From a checkpoint of a small multi-label audio tagger: moe top_k, 15625 training examples.
Rows from block 5 of a small multi-label audio tagger, named by matrix and row number. Rows with one number within an expert belong to one neuron, the router's apart. Each number is 128 + 24 x the weight over its row's rms, rounded and kept within 0 to 255. All counts start at 0. Numbers have three digits each.
Before each expert's rows are labels from the 100 clips, of 14976, where the router gives the expert most weight on average: "loudest" is the band of the loudest frequency at the time of the peak. Only what is clearly more common there than usual is listed. The data: read English sentences (LibriTTS-R). In brackets: how many of the 100.
# router: router (model.blocks.5.mlp.router.weight, 16x160, trained with AdamW), inputs 80-159
# up: expert up (model.blocks.5.mlp.up, 16x160x160), inputs 80-159
# down: expert down (model.blocks.5.mlp.down, 16x160x160, transposed), outputs 80-159

# expert 7
loudest: 4000 to 8000 Hz (91)
router.7:143120108145128138151112112167165174089093182128120117123131159088128115145115104082096095115204101091150109126143146150123166162135113139137101125137106122182122095135161132174162157120171120128123148098123069100106126113162144120096108133
up.9:144146139183112114119157139115091161110202156125136139174103131155112117112126106148168156150102123117144156125096118143106141138141116097119136139094138122139130127122088114163099168107115186130140102093140087144107135129105118063129122175
down.9:147148131105130136170116182120127103125098142135104170104125118102133135133120134106135122108150152151144096139105147125125154073128080100104156166097127136126146164149159122156154117135090079110121089146139137114091094146113136114155102115
up.10:117117123108130124136123139120027137126109128128109172120145098110148100119128125149130133108113081106163174196098141102135119083143131073133123141129154163131132118119116159143133151137110110123159108118151117091169148175153100128135116121
down.10:134111130142132104164122108109139089160116078050153195104152177119189093129121156141132140124143114142127132120090144102114116119094112130110148101149155151120115150121157136139190156141112122129182128113108108140167131126169110123150160150
up.11:109153153148092127125145174191116149132174110106137103105104088132119110147134117153167150127125106178139131130135138149076083115116102138121120091087133120191110170101137110112158105143129054141106125149157103130110120151160166112110096156
down.11:091137145123126139209118154122136120175188139144146141129164082169121108132096139097132152126132131109105143166119169143077132090144145121145111200097135136153139132087137123161089108125121106114121119091141123128076099108137118121107098146
up.12:097120115146129126139143114140134132102146133123076092115087140089143148132155056159133154105126106124185088131137120130089129128148141128137104146137116117137080125119143145143147100090069128173147158114090075137147110116096129143109168132
down.12:111153096126128113126109114105133149170115119143151162116137107162134124128117110110148128105143142132088140113148117121211153129125126130146142101045141110138089165102082131160148190119115160128101099137075122115161127157116144121132157105
up.13:141090178109086158139090122115175146082154159124134130119107102129113102143131120156154141183131094125112137105146121114103128117185129101084154145112101165097144095142170161123117115159132086131154162130142142136126082095136134129120144134
down.13:165145115169086144139132118131123148136121140124085125158134115162121148140127161116141131142127079133119091099142131137145117155127132112120169163092162147129177063127132133101103097122124155116155081122155075166107174175158149110109166102
up.14:158121175117080151124109143130141099173107121147089130119129128128158116127097095142130128134145133115148105106171117106115167101114143160092167137093110076094125123155108141119141114145123125120098100105170135160128118117131088108136120119
down.14:132149109088066112117088101157164130105161111117113180166103092141115127133111111097120155156162112094091101175115124127136106146113154090114135131193132126147112096106097138139120151113081120140120070084134150117187153154105161103140102165
up.15:104109117183117165113141148129151129104122114107093135095129126123153177128119099123122108121097124149119140163144144100131147154106161107126119134114139134152095122113129139133152082198117132142139108137120104122129099120132133130091115127
down.15:129121181130128110207113101127127153164127152120115162191153099091160097156123088131127124120154117107147137136152123133084128103160149149116145148089165149119156179118169126137112121109118114147090098128148108106108150137157152131154139114
up.16:106107131127178133127121109098171109154117142139138113136082123123103142136121118112100133118057122130092139149172151119085118115156093107141152153124134132133157125108140123163196173164146131111134145141086114142107124125154151139112116130
down.16:132173134111132121147116121087151144142094111160088119112120141110114141167117146141140082137102135142091128129144178215125139141119104114153098124146147150112189151129182116123123144139115124138085152125147116127113105166103115126117123100
up.17:188166115139162121111109111127160098122128129119159154124092147123122090088138125127128123144133083157097190154106140145115127153105097130123124151113135149111130116174183131117138216118112135163119140153100130169124112132120142089081196128
down.17:069122114108127115170120164076098127108089168093155178129137092149118120107136070134119167079124148148137116151142139153109097120122112124147120116155124135134129120156099136069123094163085197091136155108178151117125095104130109110097117151
up.18:168178088150166110138123066174131106096163150137105133107169161114137180097112148159113150113134095123124113102129156119128119110114151124141157106114163178096122120103162130126102128139135128090100132105073138110134143117117151161115139135
down.18:182118168097116152078096141120129150095112165119117183131108157112133137119163121118144131141104136102177151123120141140159087135109152109154113116103104126134108151108128147116151117114115174132183135113139178138186118099148144155152130149
up.19:138181154134133095160111160142120159105136100153127128151122110097146102151129112136158131075122150128129092135116130119090118140118132091128101102095135119127140124128112074121133149153102100137120158168100091127096125145150111116141154125
down.19:092123146138139134092103159155130096154113162088124167088137156108105154112116112091168166091081156116127120136134151128129093115142155124168114124100139128134113152086162130134138093127118116116174123170100123131128116156138149123169150124
up.20:102151109124140128157125100129177143197118104126098120100148133117174140141151120088103111149144109122120114152098154093137133117150151150117106145100135122177105089168120086142140103100184145134130112145106102099089124129118119152139117111
down.20:110138121118135146167141113185141104095111158123123151140123128095094130095111102137134102103123130128181163107158144116170108180119092152137124119129153144136121131108109145137076130128116105164182152155104103115125139144097157088132118099
up.21:096153118147143174173130152137099128135156076113141159135135079151119150142127136140155155153072124125156181123127153127116160135118077113149116092103140105097171151124104119174123146103151174125138132144125112089105109158085112127150086139
down.21:170121092119139112135164128145109128093109107102116154096079146132115160121109129116105127130108158111095134162108142117131141115120129178147110104115151110114097110131184130181089140137084184153118155101141130187129049142148131088146119165
up.22:141141153157165167145105087147100131126145152164110115106105087156145091131106134117159148120140139123147086136144202138118147142131119115117131134160147125108087121076093166108111135169083165074093141128151129110140144101115110112098111096
down.22:141141126071153166137112147162139141111130139102132102141121157112107141118123155109132150207160115160152111137085097127133107147150140125163131130099129119114122173134109120136148086136104162149112087085121129156172074126161155158125120183
up.23:123094137134132112157146110149136124123139143127138119126131123147106145131125102125103139135164129123116142128145093118144141125135110149173152158085110147143150112176130103180126147172089114161145135088161160127135123122136083139145146116
down.23:128149130108166111168116135155145152134092127121107099093132107153118123144124168120145091075115108105124092104133146081139120169111132173163095161157130123108159134119124126157168163146113105128129138155095096155113140074149183186122110138

# expert 15
loudest: 500 to 1000 Hz (60)
router.15:139095123133168073150127112113111146117156140097132127138162134134154122142098141139110083116148149124101114172158141078111085123127160130145172116149118188105140131139098104106166093130123109105098102141104113120103130139125123108146149170
up.9:116135102157173165119134124132144115117148164123105129107135117125111121161104106112205148129095105097097163115126117131144128122080144094129105128147189095111088122103114175118116097098143132127140117099146164153109122181116141109137133144
down.9:141140167171115132156121136156147139130141128089099137162126114080145131176143096111093122172168127136115123138108113106125140138133176120098133150117105095116132125148139127105124122138120149146144140079106177141141116188102114145117129159
up.10:139165122140156151120124106149117131107112098122146094103129114146122157141127128172122132159101151132153150101084104142112106159090110154173171115106138156111154135155106090094113142147145112077106131099078124156144099133168154133132124132
down.10:060127081126125131102109180188100147145087123064123167122114149158125105137102128131126135174131164133142126131105157158133132141143135103129091134100144133113136131132179104095121150122133114123096148117126134156115132138147134082121092149
up.11:159110135147133103102175152159139145095094094117131083136136157111152108122087130125116128115112201151110095131142100123137143141159155139133127154152150113116189181139121145126123152105152173111154112126137165097128142089159085154153084087
down.11:082136094154122145119104099080152148137165123157099155129095143170118153151180136147149117103136121158125077118112116118140143154107127151115127094180137146099146106136139142136121173102142080119099140173084151119149156082104101102144115105
up.12:100150140161143165138120089143124158134125167192163126104138131136153161129157129103153160146133122119126117132099131111113111116097158106086141124145166110131155198115083139126155104136117143107118108126132129097115149129097093082140131151
down.12:114121155139134145097119131138131151112135103098132110121112092119130147158150094077108132112101124140108085126100101168160115151124131095085103099102148157124125069163136105094132116146114120125108130125128162132097103164096121121126111177
up.13:128108149150171166144132121143102160172144105119159148125117100110121178126112127128096098109114114107129077129099122140148115132108100141147112121147090151161111185093136141110112141173142132107130142133156091121129101146112154106177126147
down.13:096194177130121179149118114122104113119133145133155133148124150142133084107164157137118152124135132128133156144141127129153133156134152096151114128157136125137118116111156130125155068105117128116131105191138070090138108190138117095101139154
up.14:166112124105109130170116142128124131162150121110141128124114144146151154143128101102099137123109152097142161112101127115122089099106106137128141144105131141133150094124087103097143136072102146134100116134102134062096113120088079135173143135
down.14:098108100095146115118130136099113165102152118132091118182113097174087157112131123132088083156121110095122090118139097126146113157117112096153066087144108151134157125156134128106142127130113173147153126158153165105150162085104102113093119151
up.15:128125107114226122119081097138114151152103160114115110097143119163123146154142135105096151126134095143154144126119127091142088153117143099132099141156118134099166121145112149128142161091115126098102122120132167119151145089104108162146101124
down.15:134085092112114130058150118110138123119172114100125129127112083150127169138151103149115145115138113149124164126162157096115149159129102074139163081102120149130126089110158141098146148137138149084146101133175115142146131116123159118097151158
up.16:131167131124132130130107099120124144151099132146138140105142094153102141108156149098142147136107145140126111094108172116166074121182112168100109126107147128141138141115119164088162116137113120154108110167138106124102172119067132176095075144
down.16:111141151152144109149128139123142137132149121076135125093169143161141097142105124099150092087062126131137123103140113094133142128173153132113175109092131149153108163114128104132143126143140135142101157098161159185134082126150147167100128150
up.17:122119092104111120116129098136129147119142111140146091095175094126116141135132156106116139106196145149115200155132148134139083114114165154136074100107128134161122137137097138114098164122132121107188099121134138165121122124106150147122124112
down.17:068151125189108144093129134164099090117079091142123097139093128153114131126128166138125132156142128162090127169138096151137097133164143163104165143071157125146107073153135121164075163134160143118123109135090123144134141146115112108125114151
up.18:128151088124151073131128113129167112104142109133170128159102150154136129212130166133125150102130118155103120129117083084097104150097130168121127100118144127097118151145143149155154127160130109124110120106094105122119116132132106158085162109
down.18:129148097128154128112145122093147107145113132083129118115135107125142120135113160126113139183097122125157131141135112085141129100133136149141119114145099101115146072150152135142138114128108141111165135148130193126169203131108146146171103156
up.19:119101145117143136122102146137141118123129105151137107151072160144155131118127133127112146179107111118107134105139134159087122148089148130119142155128119130136082158170135141164110157169138144126096139141114089104095134091141125171144118118
down.19:126091135119077119165123125108127111113093104152151151140124146085164118095135155118144116094129122117190060147091143140116170144141132098105096116157173112145100140177082159090138154148135166151120148138164139141124120128136159160094124122
up.20:120097099150109141112111129152125091124154152178189158141153132126152151125143131107143112168102138124109136145143146176109140097120154079151093134111097135083136162123132136154144146118137129149137120115131118119146132120167123139123157137
down.20:098168096118135159154158159149089101084114091115133128144117131092125094084115141105131110151191122106155121117096088120087062111093123074171132136147136141132163143159112127107129127126123159147156127144130126121135151110139141137120119144
up.21:146130162126133188149130133135113173135117118090126118113112146121108075121117159048117142139127115142170131117148090111139140141155142107096134142159138101156178112177094118120150138136137109130128089139075127137133142116149158140120135104
down.21:088120127152120119104113097082115156120119141145167157151099141168154162089135095111090124110093144152139102135121086117127099177144124149115123150147138129130122177150084095145131126093159101142128117109116143130118156161152141091124143053
up.22:137110159132102124177158113132139104161079142130099144153111117127117107134145090114133113128144136132119130152121149137163094157146099132139108118098145155139123111166127130165134122160076121116147169091113087086143134127118109146096108120
down.22:089117164082104140135131101089127130157154103102122116165090135105120120146147126095126150121146128141137145122131121120090073132146124145127167161122138124123133138062107149098111136142134162125148140128092087171161114139139112134160139152
up.23:117131117125163144158175152112133109102117090101100135128162094129082120158131098164155144108175149141136127133142100111150106113138142122117146099154109139096070112122149126158141156113129114121164139141126184101119122147130097102130153158
down.23:143131142140117105159117092131135152079084147082143161124163111131131114081105096119146146136146142147131134096086150073151146120117127096160144162134118081133126127096123121102124128131111169139138140125144194138074128164092085101071115106

# expert 2
loudest: 500 to 1000 Hz (26)
router.2:138122173171169097136101135125117137120103114166152084129137128146126115150114102117112098107117123128064116087144115090142136158109127157130183171142160110122165102129122116143103090141072145120091157140130136103146112140107133116178120119
up.9:114150120109098116094151160127134130101161113119156101154139142082094113160144132118091094117152140154113136146148137098103123133138152132112131128128128167118138135147133139095105117134096114108106096149129123110086128134129131101122088113
down.9:139110083122154143129078103116139090157151165092114149130135142156112114129130125125114114159144159112104127105112131116156110161168095111158134125155138124130138107175159114166110122115139158096141122156117102107135148131082110129174120085
up.10:146166101133105141144180135109107131101146113164143069130073100126098132116117156156140159123142087144145165134108099148111102133121105138115141149160126090165117131148146154129137150131155124127135188119124173077142130152147102133132114168
down.10:140141135163092148121157138119146079135111116082139136089114107135127147155147150092121101178156106118139105142119163074101124064114161123092094130094122164125091143113120135117123141111156107153067141128113115148155139152118115139083170103
up.11:128101119126166141132149126122119149141127107157064116128121118099146087118144144145124142161138134137127127102126124104153150115150138121137133141127121096169137125175171164116079116114087098121064120171154105152124124113148133132107142149
down.11:138145157094133153082111121141100163111100104171110073111091143119131134093141148172177076161125136172139158142131127111112110078104153110075186078133120111142136166162144131111159074135153091168131149097122104146109136109127125157126123149
up.12:104095112147167141111138142118143115130112098095079114105125131103098101121187127103141159155110148152102099133149124125109147105122117095114130112142129082154172145189165108124128138121147082153143101081122139129170110079136150140098133171
down.12:120134137091123127086132134098148129173134144194136144111121139097153158111151127087150135109126111125121148104133155089090139094120168138085111158134107050144127179157108115108123152127117104130111124087135148115103137112137139116134124143
up.13:150127157124119110112118099102096153113117140147126182100130123143127169097107153138089104133124191146135114099118106126115152137133105140119072097119109127161138108137140160105142129145092094143082120135144087103155113132127142104114105154
down.13:079115164135139143154108121150126121116120154116150126072133171037139160118111130128122103142143111139115119151137143091122118139118147088177124111120131151116125115109137126127132114116047125135120129124128134151132103109133147123114134142
up.14:151109127114153118135138139085126108109104109128208154157145101118097116129138141119111112113129143131127127058093122119159179167128124128156138127121128122124168105103108123111056122110078128107108144141151128141155122129149114132117107133
down.14:130104070136131144141106136104102117108108118174128100115117113158143107132147118144136181100121147122158143075049124095141154134120139117136100128135119049128148085108163136128106147132118158116124149143115107133157146103139169120154143155
up.15:144131109142133128150119100134112180110091129110103133147154135115124113103145152079107125151130125117155148135126154136076155175132102109123116154089110135129132111151176128131213167156105124140110122141117160111124124118103087124098099107
down.15:141131133140130154083129129119137158117121142142126076153167161120139140136106158186152109183122104124142083113150101126098124069106142123125092155125125172118143115147135146085112143139111161177099114120131118098125148147133119129166176044
up.16:159141147086144141136154120162134126147135101188141102128149166103127196131098140134145129132149128138105114162117126167112101142103157137179123101069103128106134134130118112135117128101137147085157124133162121118178131111122113159093170088
down.16:146098089138129150153131102136098127154143128107121143170140141105135143099103169095108114107079120124114162133138165152132124103109117156102130139159115112133112094125144109129161087147114151130126128120164148123096108100157128157117163117
up.17:108166105093135163159102122135114121126113153147153143147108117154119167130132076099133091101172096187118154104161124111135141104112135103107132165130110113093148152139111178132168107136101114102120155129156156100125117112101090104125148109
down.17:123123097164106139128089099158144097177131109122129113104077108122131180135123130082157132104174099161130125123116107136135179165170097087099086110156117134109118145155134133138097118119154163116144131129118108095160145160122141126157141118
up.18:134125136136113105152147189117106099143098145145143112140117150155109097165148123176105135130109108116108128131120064145157103118095164106121138079178125141145134109118092119186100121140154121106059139137090139119125117116138133107152162151
down.18:104156132128129117149153115121132111133133125173091130165130170135149102123133129135089165126124123153163138118125138108137104159144094189114139166090153110110060132098134105121143151122131133147172098128073133129108118128101060159120122160
up.19:147159121115151121090154142117072117187153144167099140164115154074095130154118163087122150128145123124141085175173126075065128138148116086154169110151131145114139167141132117108149125188102138144094133156119127138134132089098117144180133130
down.19:159101111177130095134120150106115143079133149114130154114147083123108140117141097128116122105142172124191121153151172115152175100138135170097152158142130141118150135141170126131113160125112091097181080165147091133158121118099145091140127081
up.20:173121136125129114121108149108149142107137119134130129113160131091124161122139126129096076137140139119078104147159105148100138118139135191150125105161176117107141130104167145070116123115091112090182142167120101154066124112158122128148104086
down.20:152125122130122088121136171084117151146092138134151092103129113154124112108131122141112143095148120157100152170104134106167108158116155116159140134114120131138132132164088105127115183113173179142095146185131123089136123143133136147139115094
up.21:112132144156133128128124199118116079128146108105138112107146140108109130117112079123109140112103160144169092124165114100142156115177116131127162112134126116175053124105142137104164136125123096141118131162100161130115148150126093107100114148
down.21:103157190138111098128147120118139134147107154110162127126119108093171110175145110152136156156090126178112128157143161104156105097121077136149134147156126143104160130155148149150097150161122135141162143100133094101132150112149131117088123143
up.22:164113183106107098108108159131135062128178122115181128114097132129129101121123130157144117127124121125186110139147131153143120132150130168143112152132129132105103108156119120132176130158054113078146149105169187124112119106120120123123114079
down.22:111067083155145118144114116095151118131102112121158124109142157159177180088118123129157132089117107141120146116053126129121091111176115135113117155140141135115132093166084125138155172131123161134107183194123147108151145122153162130138133139
up.23:135160166118147152088128103153088156146114112112133133109117103143129111150099128089107165126075121098136122114096142099144109145133119163138126209133186136104129170118143139092130133090075090135117132134147108116107153109139104150131122148
down.23:110114137133081157137102113107133099097115145115129114132130156088159158136108151128143107146146131131113154138150172125084171140114107157081073094091119147123077124166125144110141162131178127183131156157125129121134098128156161117115111099

# expert 1
loudest: 250 to 500 Hz (45)
router.1:118143146158160114097138122102142107133132154118158175138105146143121166167165185149145096123104134119111102083099136167130116089130147134122154118136139101111153130162130162112143081117115135151108098147122138138139102119120147168116156096
up.5:117124194124104145138145141108124126084176139131100093112112097179113109159140127148109108111122142114111168150141110111086133128111143116162128136124160133152115107076186110109126143103172122142139150136123178091111127118136149121178142098
down.5:150138090163094113131147103156158138132111082113123126138116103122155082160096142108138125133166105161118081133165115124096146115123145136138130145106164120117125147138125105113110180123127108158057117112102130155121092079128101162109126157
up.6:132122129117100130076128115152076098116173184137144127113106109150118116133129126139120112173138148126146107111110159139121124134152129157176118112076138135062112098112084096137153086107099145091172132111126185127148127140128114137075125124
down.6:123138141089110151086174139068113080121130146108135109165070142135144167083155177113155070152077138157106118152130131155143099127138104162113147152102147117126165100146169139104171117146125105137115117108125161119096134131122128167124123110
up.7:167158126111113118131119117123127086158179137160110136114121139116152139102118087151109095108100113142118143168146126128161106117157102134104104104148176134140118152112138155151128116091095098129145116162125141198128116111115091120104150105
down.7:111116141125103151155118138185119114127148103149165121145099102092110114137130108106131085161111112159085104102116113154146163109110123084132141119146119112153161145101116115173164121134148165151157146120160107093158093149130130104131117103
up.8:132131140154115174145128129116112136134104098138138089096117130137129132133145165109078152118110107146072115104160146136158084110162165153140159083079162148173088091137136159145105093155133089138140139167121153125106115144103131103102106142
down.8:185157131117128135126142138124143092147124126114161129105106138131091169129128159154071124124096112134158118135164133107153119139137072111157145113110139123149125096121151140098116079146158149075158117101144138150123130171147053121091126135
up.9:115141119142159132082097111117119137142130148130148103146153174125141176120149153144094164154123127114117162104104142155135122115138140130160077154176142090127133105138102122076117147126123128134129115110128134118088112133119112140110083117
down.9:151161100150150151061124121109113145122139105126139123100132086121126134137126144142097166139103118121125128111127114119117108110120120150137156103117105119150102159142121129133135148106156167120128122122159123146086133118087106138080101103
up.10:142144134095168121152121122150127144104120086153114109138121118119145126118142133147086134069202128154137122106112145134106130118136106100160115122125133158119068143142140108128087114117145168115141084131149173115117175116154103120136104139
down.10:084113165120122167109116163113132114180099131099127141091104110114165083121128142095136161119112115140142119153096126126116122134131125116121140135106089142151145155131123124092140105165106110148165166160125133124102069101152125151127191089
up.11:123137117111117151164138139155150151126132161148095123112134142127130104113130151092143127120159169186107148101087074129111189124103135091128111173150139142135139106196155116092145145188116109137085133178120097106128078129139110101145115127
down.11:096132150085158170116128159166110091108160073087105156082144108099108137122174082175147128105118119154123132169145117119143136082152140116129139112099116119121137142123129129143146093126104108104092153148182125153137113092124160105152125086
up.12:121070097140139172118136110148136134117162107124161176149083154120065131102181139162125099134138122120125142143139121125140124160127122150141154111122107118153121088155114142179114115120125086127137143124124165114129115132131122058169110109
down.12:142159153119135137097156127150171098118067105111131127174123136114128137102102099105102134125093150136147160153150136138158176099141095113147106129119118128108167105121125127080165098106138093090155111122105099138154121136137107194107124113
up.13:145194094177123141165151119138161142106060133157133113102097108129102156125130141116130132154119150142134140164143136092148105089112122120141117104130104104084136166154101107129140128154152101118143136116108123116123152145136136172129104136
down.13:155101131127137137105109128133133144107128130116115136152192100110119099129144149144074152142128083145090177102109112127107133170148129131144166139073159129156113080138121122173168141134146157160143092124153149119138106174113122149160104103
up.14:129101108116159166101153080133168149148081141103117124088108124115142159140141113145103138139140141124154111157132145131091136136146117111139146097155144136131115133151151136133111114138137146136133081122130130124131141133106109121138146145
down.14:144123130127150086129164119135155102107167137158136118146131121145167126168095127106149156128126116151132172122146146144130140128145110104161105123140094138122087149072121133104093141132111104082149115128111119106124160165169149139098125143
up.15:071130104123138114113124123111095074080143122103129153109135117143120101121136122136183131107159102141092143137121144133106125116127115128131128130138124134108111122130079134148139122157122070119108149130088118139122149158129154126171143155
down.15:142103158134093084104124133145094132080151079132148146104191147120153126137140125130124097184176121127128140113084099088117122096147109094096141106120120110126113119128093133120136147136162134109135150141136120084153149157134121157183163101
up.16:140100142118111157084105152166105148157163114124136178146115134145156116088108148131132119118143142136140094161152167119112132084112115114145097140188123145120141149150118155120167100139115139132119155120109106126113150149130106151128159148
down.16:174118137158163115110138133147121081181121125080163108134134094149154115133120111131163149124135150154130131102124094151133087150119154145130138175096130138131178142102154147096134109125111085115134186142110114190134134148124158095131143132
up.17:140096152123122119121155163122094094100110156068160155074115159123137123123136117139178128141121111123146092116131110162108103142115153145120138126120154182145112121116141119121116152142148175142134116162114126089117150147131137158120125132
down.17:101148126136081150108150123108138080151136161074129096166144125147138171101133159126119158122185094109157133123159125130132109107154089116111133149124099161142118075151148143064171106117122190130154125131150152124104140114148132183070098127
up.18:138111088144136129210134137126126146156126142137140139140096122122124109145148142143160066083128113114135101112148123128191158127146122116128155136113134121169105125105120150136159149152062160102138140114124098083118092163165141107122139092
down.18:102063109137118128114113126119089122126150110155119154065106088144142080171151129139142145128092106126106118151089130119143159157146121130163167104146103102116134108153123131143093141113176113155096133135153122159100138109097109133175124124
up.19:123137154095126135080107099136084127124139139135119142157148152132106128149116127099154126130144138131130171161066127137110091138120084127117143119123129098192112107040148128103158169150156124101119119081087164134139146151113119165115116120
down.19:210117128123118186121123138124123094130102120114149103174166111162089107128122132106133120158102130086138163117112136115138147182118115134120178128137139117135128117134136136114126136120147138164153097121112109085129103139093078098142154124

# expert 5
loudest: 250 to 500 Hz (43)
router.5:086145090108097151174108130104118097120125084111097117140129129189116120078135156122106125117112094098107105141102130105134124130171149181138108103131165133106145117122096155136147142174100127115082100097111149155144099116129135122163130124
up.5:119102125100083163170120111121131113159158078121121146117079125115139135137117121104146113118156132139167160171099129148104130127118167110156119112108131146120102110136111116121100163133136148120115142135098155117129140109152146156094134117
down.5:148106128147107137142124098100119102144126166119138107078112157125127126121127116075109102201102109138140127096084107143149148100131148109099149160133117184173157139186139120133132138139147135165181149140129116124176139105151143098142086143
up.6:112107099138113153131118128159139115103114172139108183115103160125126110120117131105097099125150088134100108115126111124168156160163126150062163135122146128148112150105144123141125137153105146091137119062121085094102132100114095139121134159
down.6:141123155104171151131125137126128135066186075126123110127126115107125086100157128112115131095096084111120156131119127167117167102111119139115126129116116132151102090101148131129142083146151117090135153068146170115068144164161125153118120170
up.7:152128122134220115129131134140124124113090151110134100139135127129110106161116163130121102131126134122115118143148109125101145126132137084139121089168091132106145120113092075139111136136146130150129142136133115107160128141131133151147117172
down.7:143163070165165108090154151155150119144119146087105073115121131113147120129126104119139135159145113098119099112151122122087129137169066103129134101088156160119132130163159119107145136109116115127161079102160092117159120119100115149122146192
up.8:124120141162128162144110188120094098142108086093143142124122143106154161167130113116139135090119132076123143143132149140113105102126114191150110178164128120140100104097150137126112135128119081165144115125123176142142084147106161157150130107
down.8:136103135154145127129124104126156159118164100127096094125118150108126127139214151143160125112139130152108114149131145093127109090146193123180170135103156131145173129114100139109129118170167125115158084129141149116150167146090098115147126115
up.9:095099118117154155150141146144115096114163108118123148123136108115111110139138113095101111129175147143088157178124117109108098182138132121103134142108115109115160145127095087166179127141081129136124110116141106137108136126121113106164147179
down.9:194109088121120136103157133138106157102063119129125122104128114097149148112139144074121149154126121153149150110105164141158128157116120091111142111122101112164110113112060143157110149136144100117122119138169107099109104103130146105147126157
up.10:171126145122159117117187112129132126134151132159119132101102105188165127130098119121109119111075139116124164131133088155124119117150160119154134089140108121129131091137156116101133149171130131175079119129104117127143130158127092119124108145
down.10:105150133150111095089175143134114114161204109130123144120131126107130112108106144163132143103116128113119124151148127173107121146122154157102149138138128119155147091140152144153191193121146122110166128118134124106135159149108145140117109115
up.11:165179154149096137128138092175142134119148136118153165110154141128157120139128118047116123168097134117160079129165097109126126130152128165156081101168171127125129119152089117166140135119115124108102118114128213147115148101144152139118130097
down.11:142107101170115103145128125118118152163113114153112165166140098141101153099123137093123124127139116179178105089152146180131120064106133127132140109100114138099161193132135125104129121137128120111091132147143167169081071116148143114149148156
up.12:150105100184142128075111180120187183088102129172160118115137154126136127150130116129128156126132117115102093155138110167127133096135133130129144134135158112128114115118130139152139159124077111135112124142126137146131103125121119135153094120
down.12:131123118105091105138143114126161153170172079088115149121116117101123127156117139108151101114098124103141119136132103152170120101129134138101102159107125133124131148122095104106116146093106127145114167149127185135120133135155118150134148151
up.13:073156099131164086142128105140100168117065111123163132135124138120123165112118096142104171087086160132125116160179141118164143136110127108105120110094116141115158129121128149155176135101155115109129112132141110103157155135144131107150117116
down.13:104115172176140135111114117101131122108110129137149116139106076154154179176133067124117107143130130156113148135106114152122133110149086093129126117173135083131094128147115117173135140119125131149135162128135123099136112124089181125147111136
up.14:165119105146134141148153111106127103091117119120121094115137126119172085123125140136133108145167097156106137144133140080234135168115138138205123119100160093099150158139099121111144167099142140137131099112117154125125071113142136128133154149
down.14:100147140164080127172089138124099117081152105109134116088150114123122122134145139182107161147125142130176132133145124106135168130114119124174177141115128124118083113110141142140158094142095130126117093166101130118081149157134073115108109128
up.15:125124147156141158145115118100125139128138129124115156126159119117114136112133135123162147145169133131111112133137109124087126095102165130118112114155110092134100140122188087121110085133132126180089096191158123108117073147100121132111109082
down.15:131094116086133126144140126126124199152155099133100107083138165089160175145128126125120137143107119119122115143102145148119129123104136086125102082135104141123115149090155133126115076130129142176093090113155153137147138140067147146115115153
up.16:131110109106135101115118130109163087113146130091129117139143136153160154096141105132086116132104120119116121179148139149176122129150082141098091124160146144118179124124125132147097134150144144154129140127130185085123111096152105135131131076
down.16:160110119129154144103108106157128083180119133156130075145166136160129136135125145106099120126107132152114144124183137093103151157145123177138150154117082104122097136159122124095100098137125113145134085123112157160155133124163095148130120147
up.17:127154158199151105094121140145097090063152133102117108152088147166106146137144154115120155138151123147102128165081146114133160138127166111099157138126119106104133107109108131143138158130118179146168121060152097128116131136098154116139145142
down.17:124145085166163130128165109136102120150107106095141157127108073110138107153126158130103182147147112098106102147097136133135095120193098120133117134134116154130161157119108100083124114160117093140153123130135139156160136103168140124111144075
up.18:111134132134134103194145142124137126124155109123131112081097135134103117171117156087141105106111133134109118096088157139125113104103116145144118158139095112079116103101137152120174106156135161139126105152128110173068153134150146124120128139
down.18:104097161104151116118121134102148130111126130118084160144114093078106154142137114126113110120160138159162120155151102151128113161082169122111139145156136133134143146095076136114096100121125148071146167108154133135113153124135144099121146083
up.19:139116113139139113106127121095072109115124133136094091105136124099101105122161096195104121156170158116141093142142131107144137120135141164135164103138113171114116120132151125128154155162178151101122083127117128102132132123064114120139124097
down.19:124105168148187129160107099124114123168155131148141102135174127128145143097120115111103123144138102108145110103104144162119095148156116121153126090135198127127147094150128129127130122101086128097149154143100141126141077152139124128139136084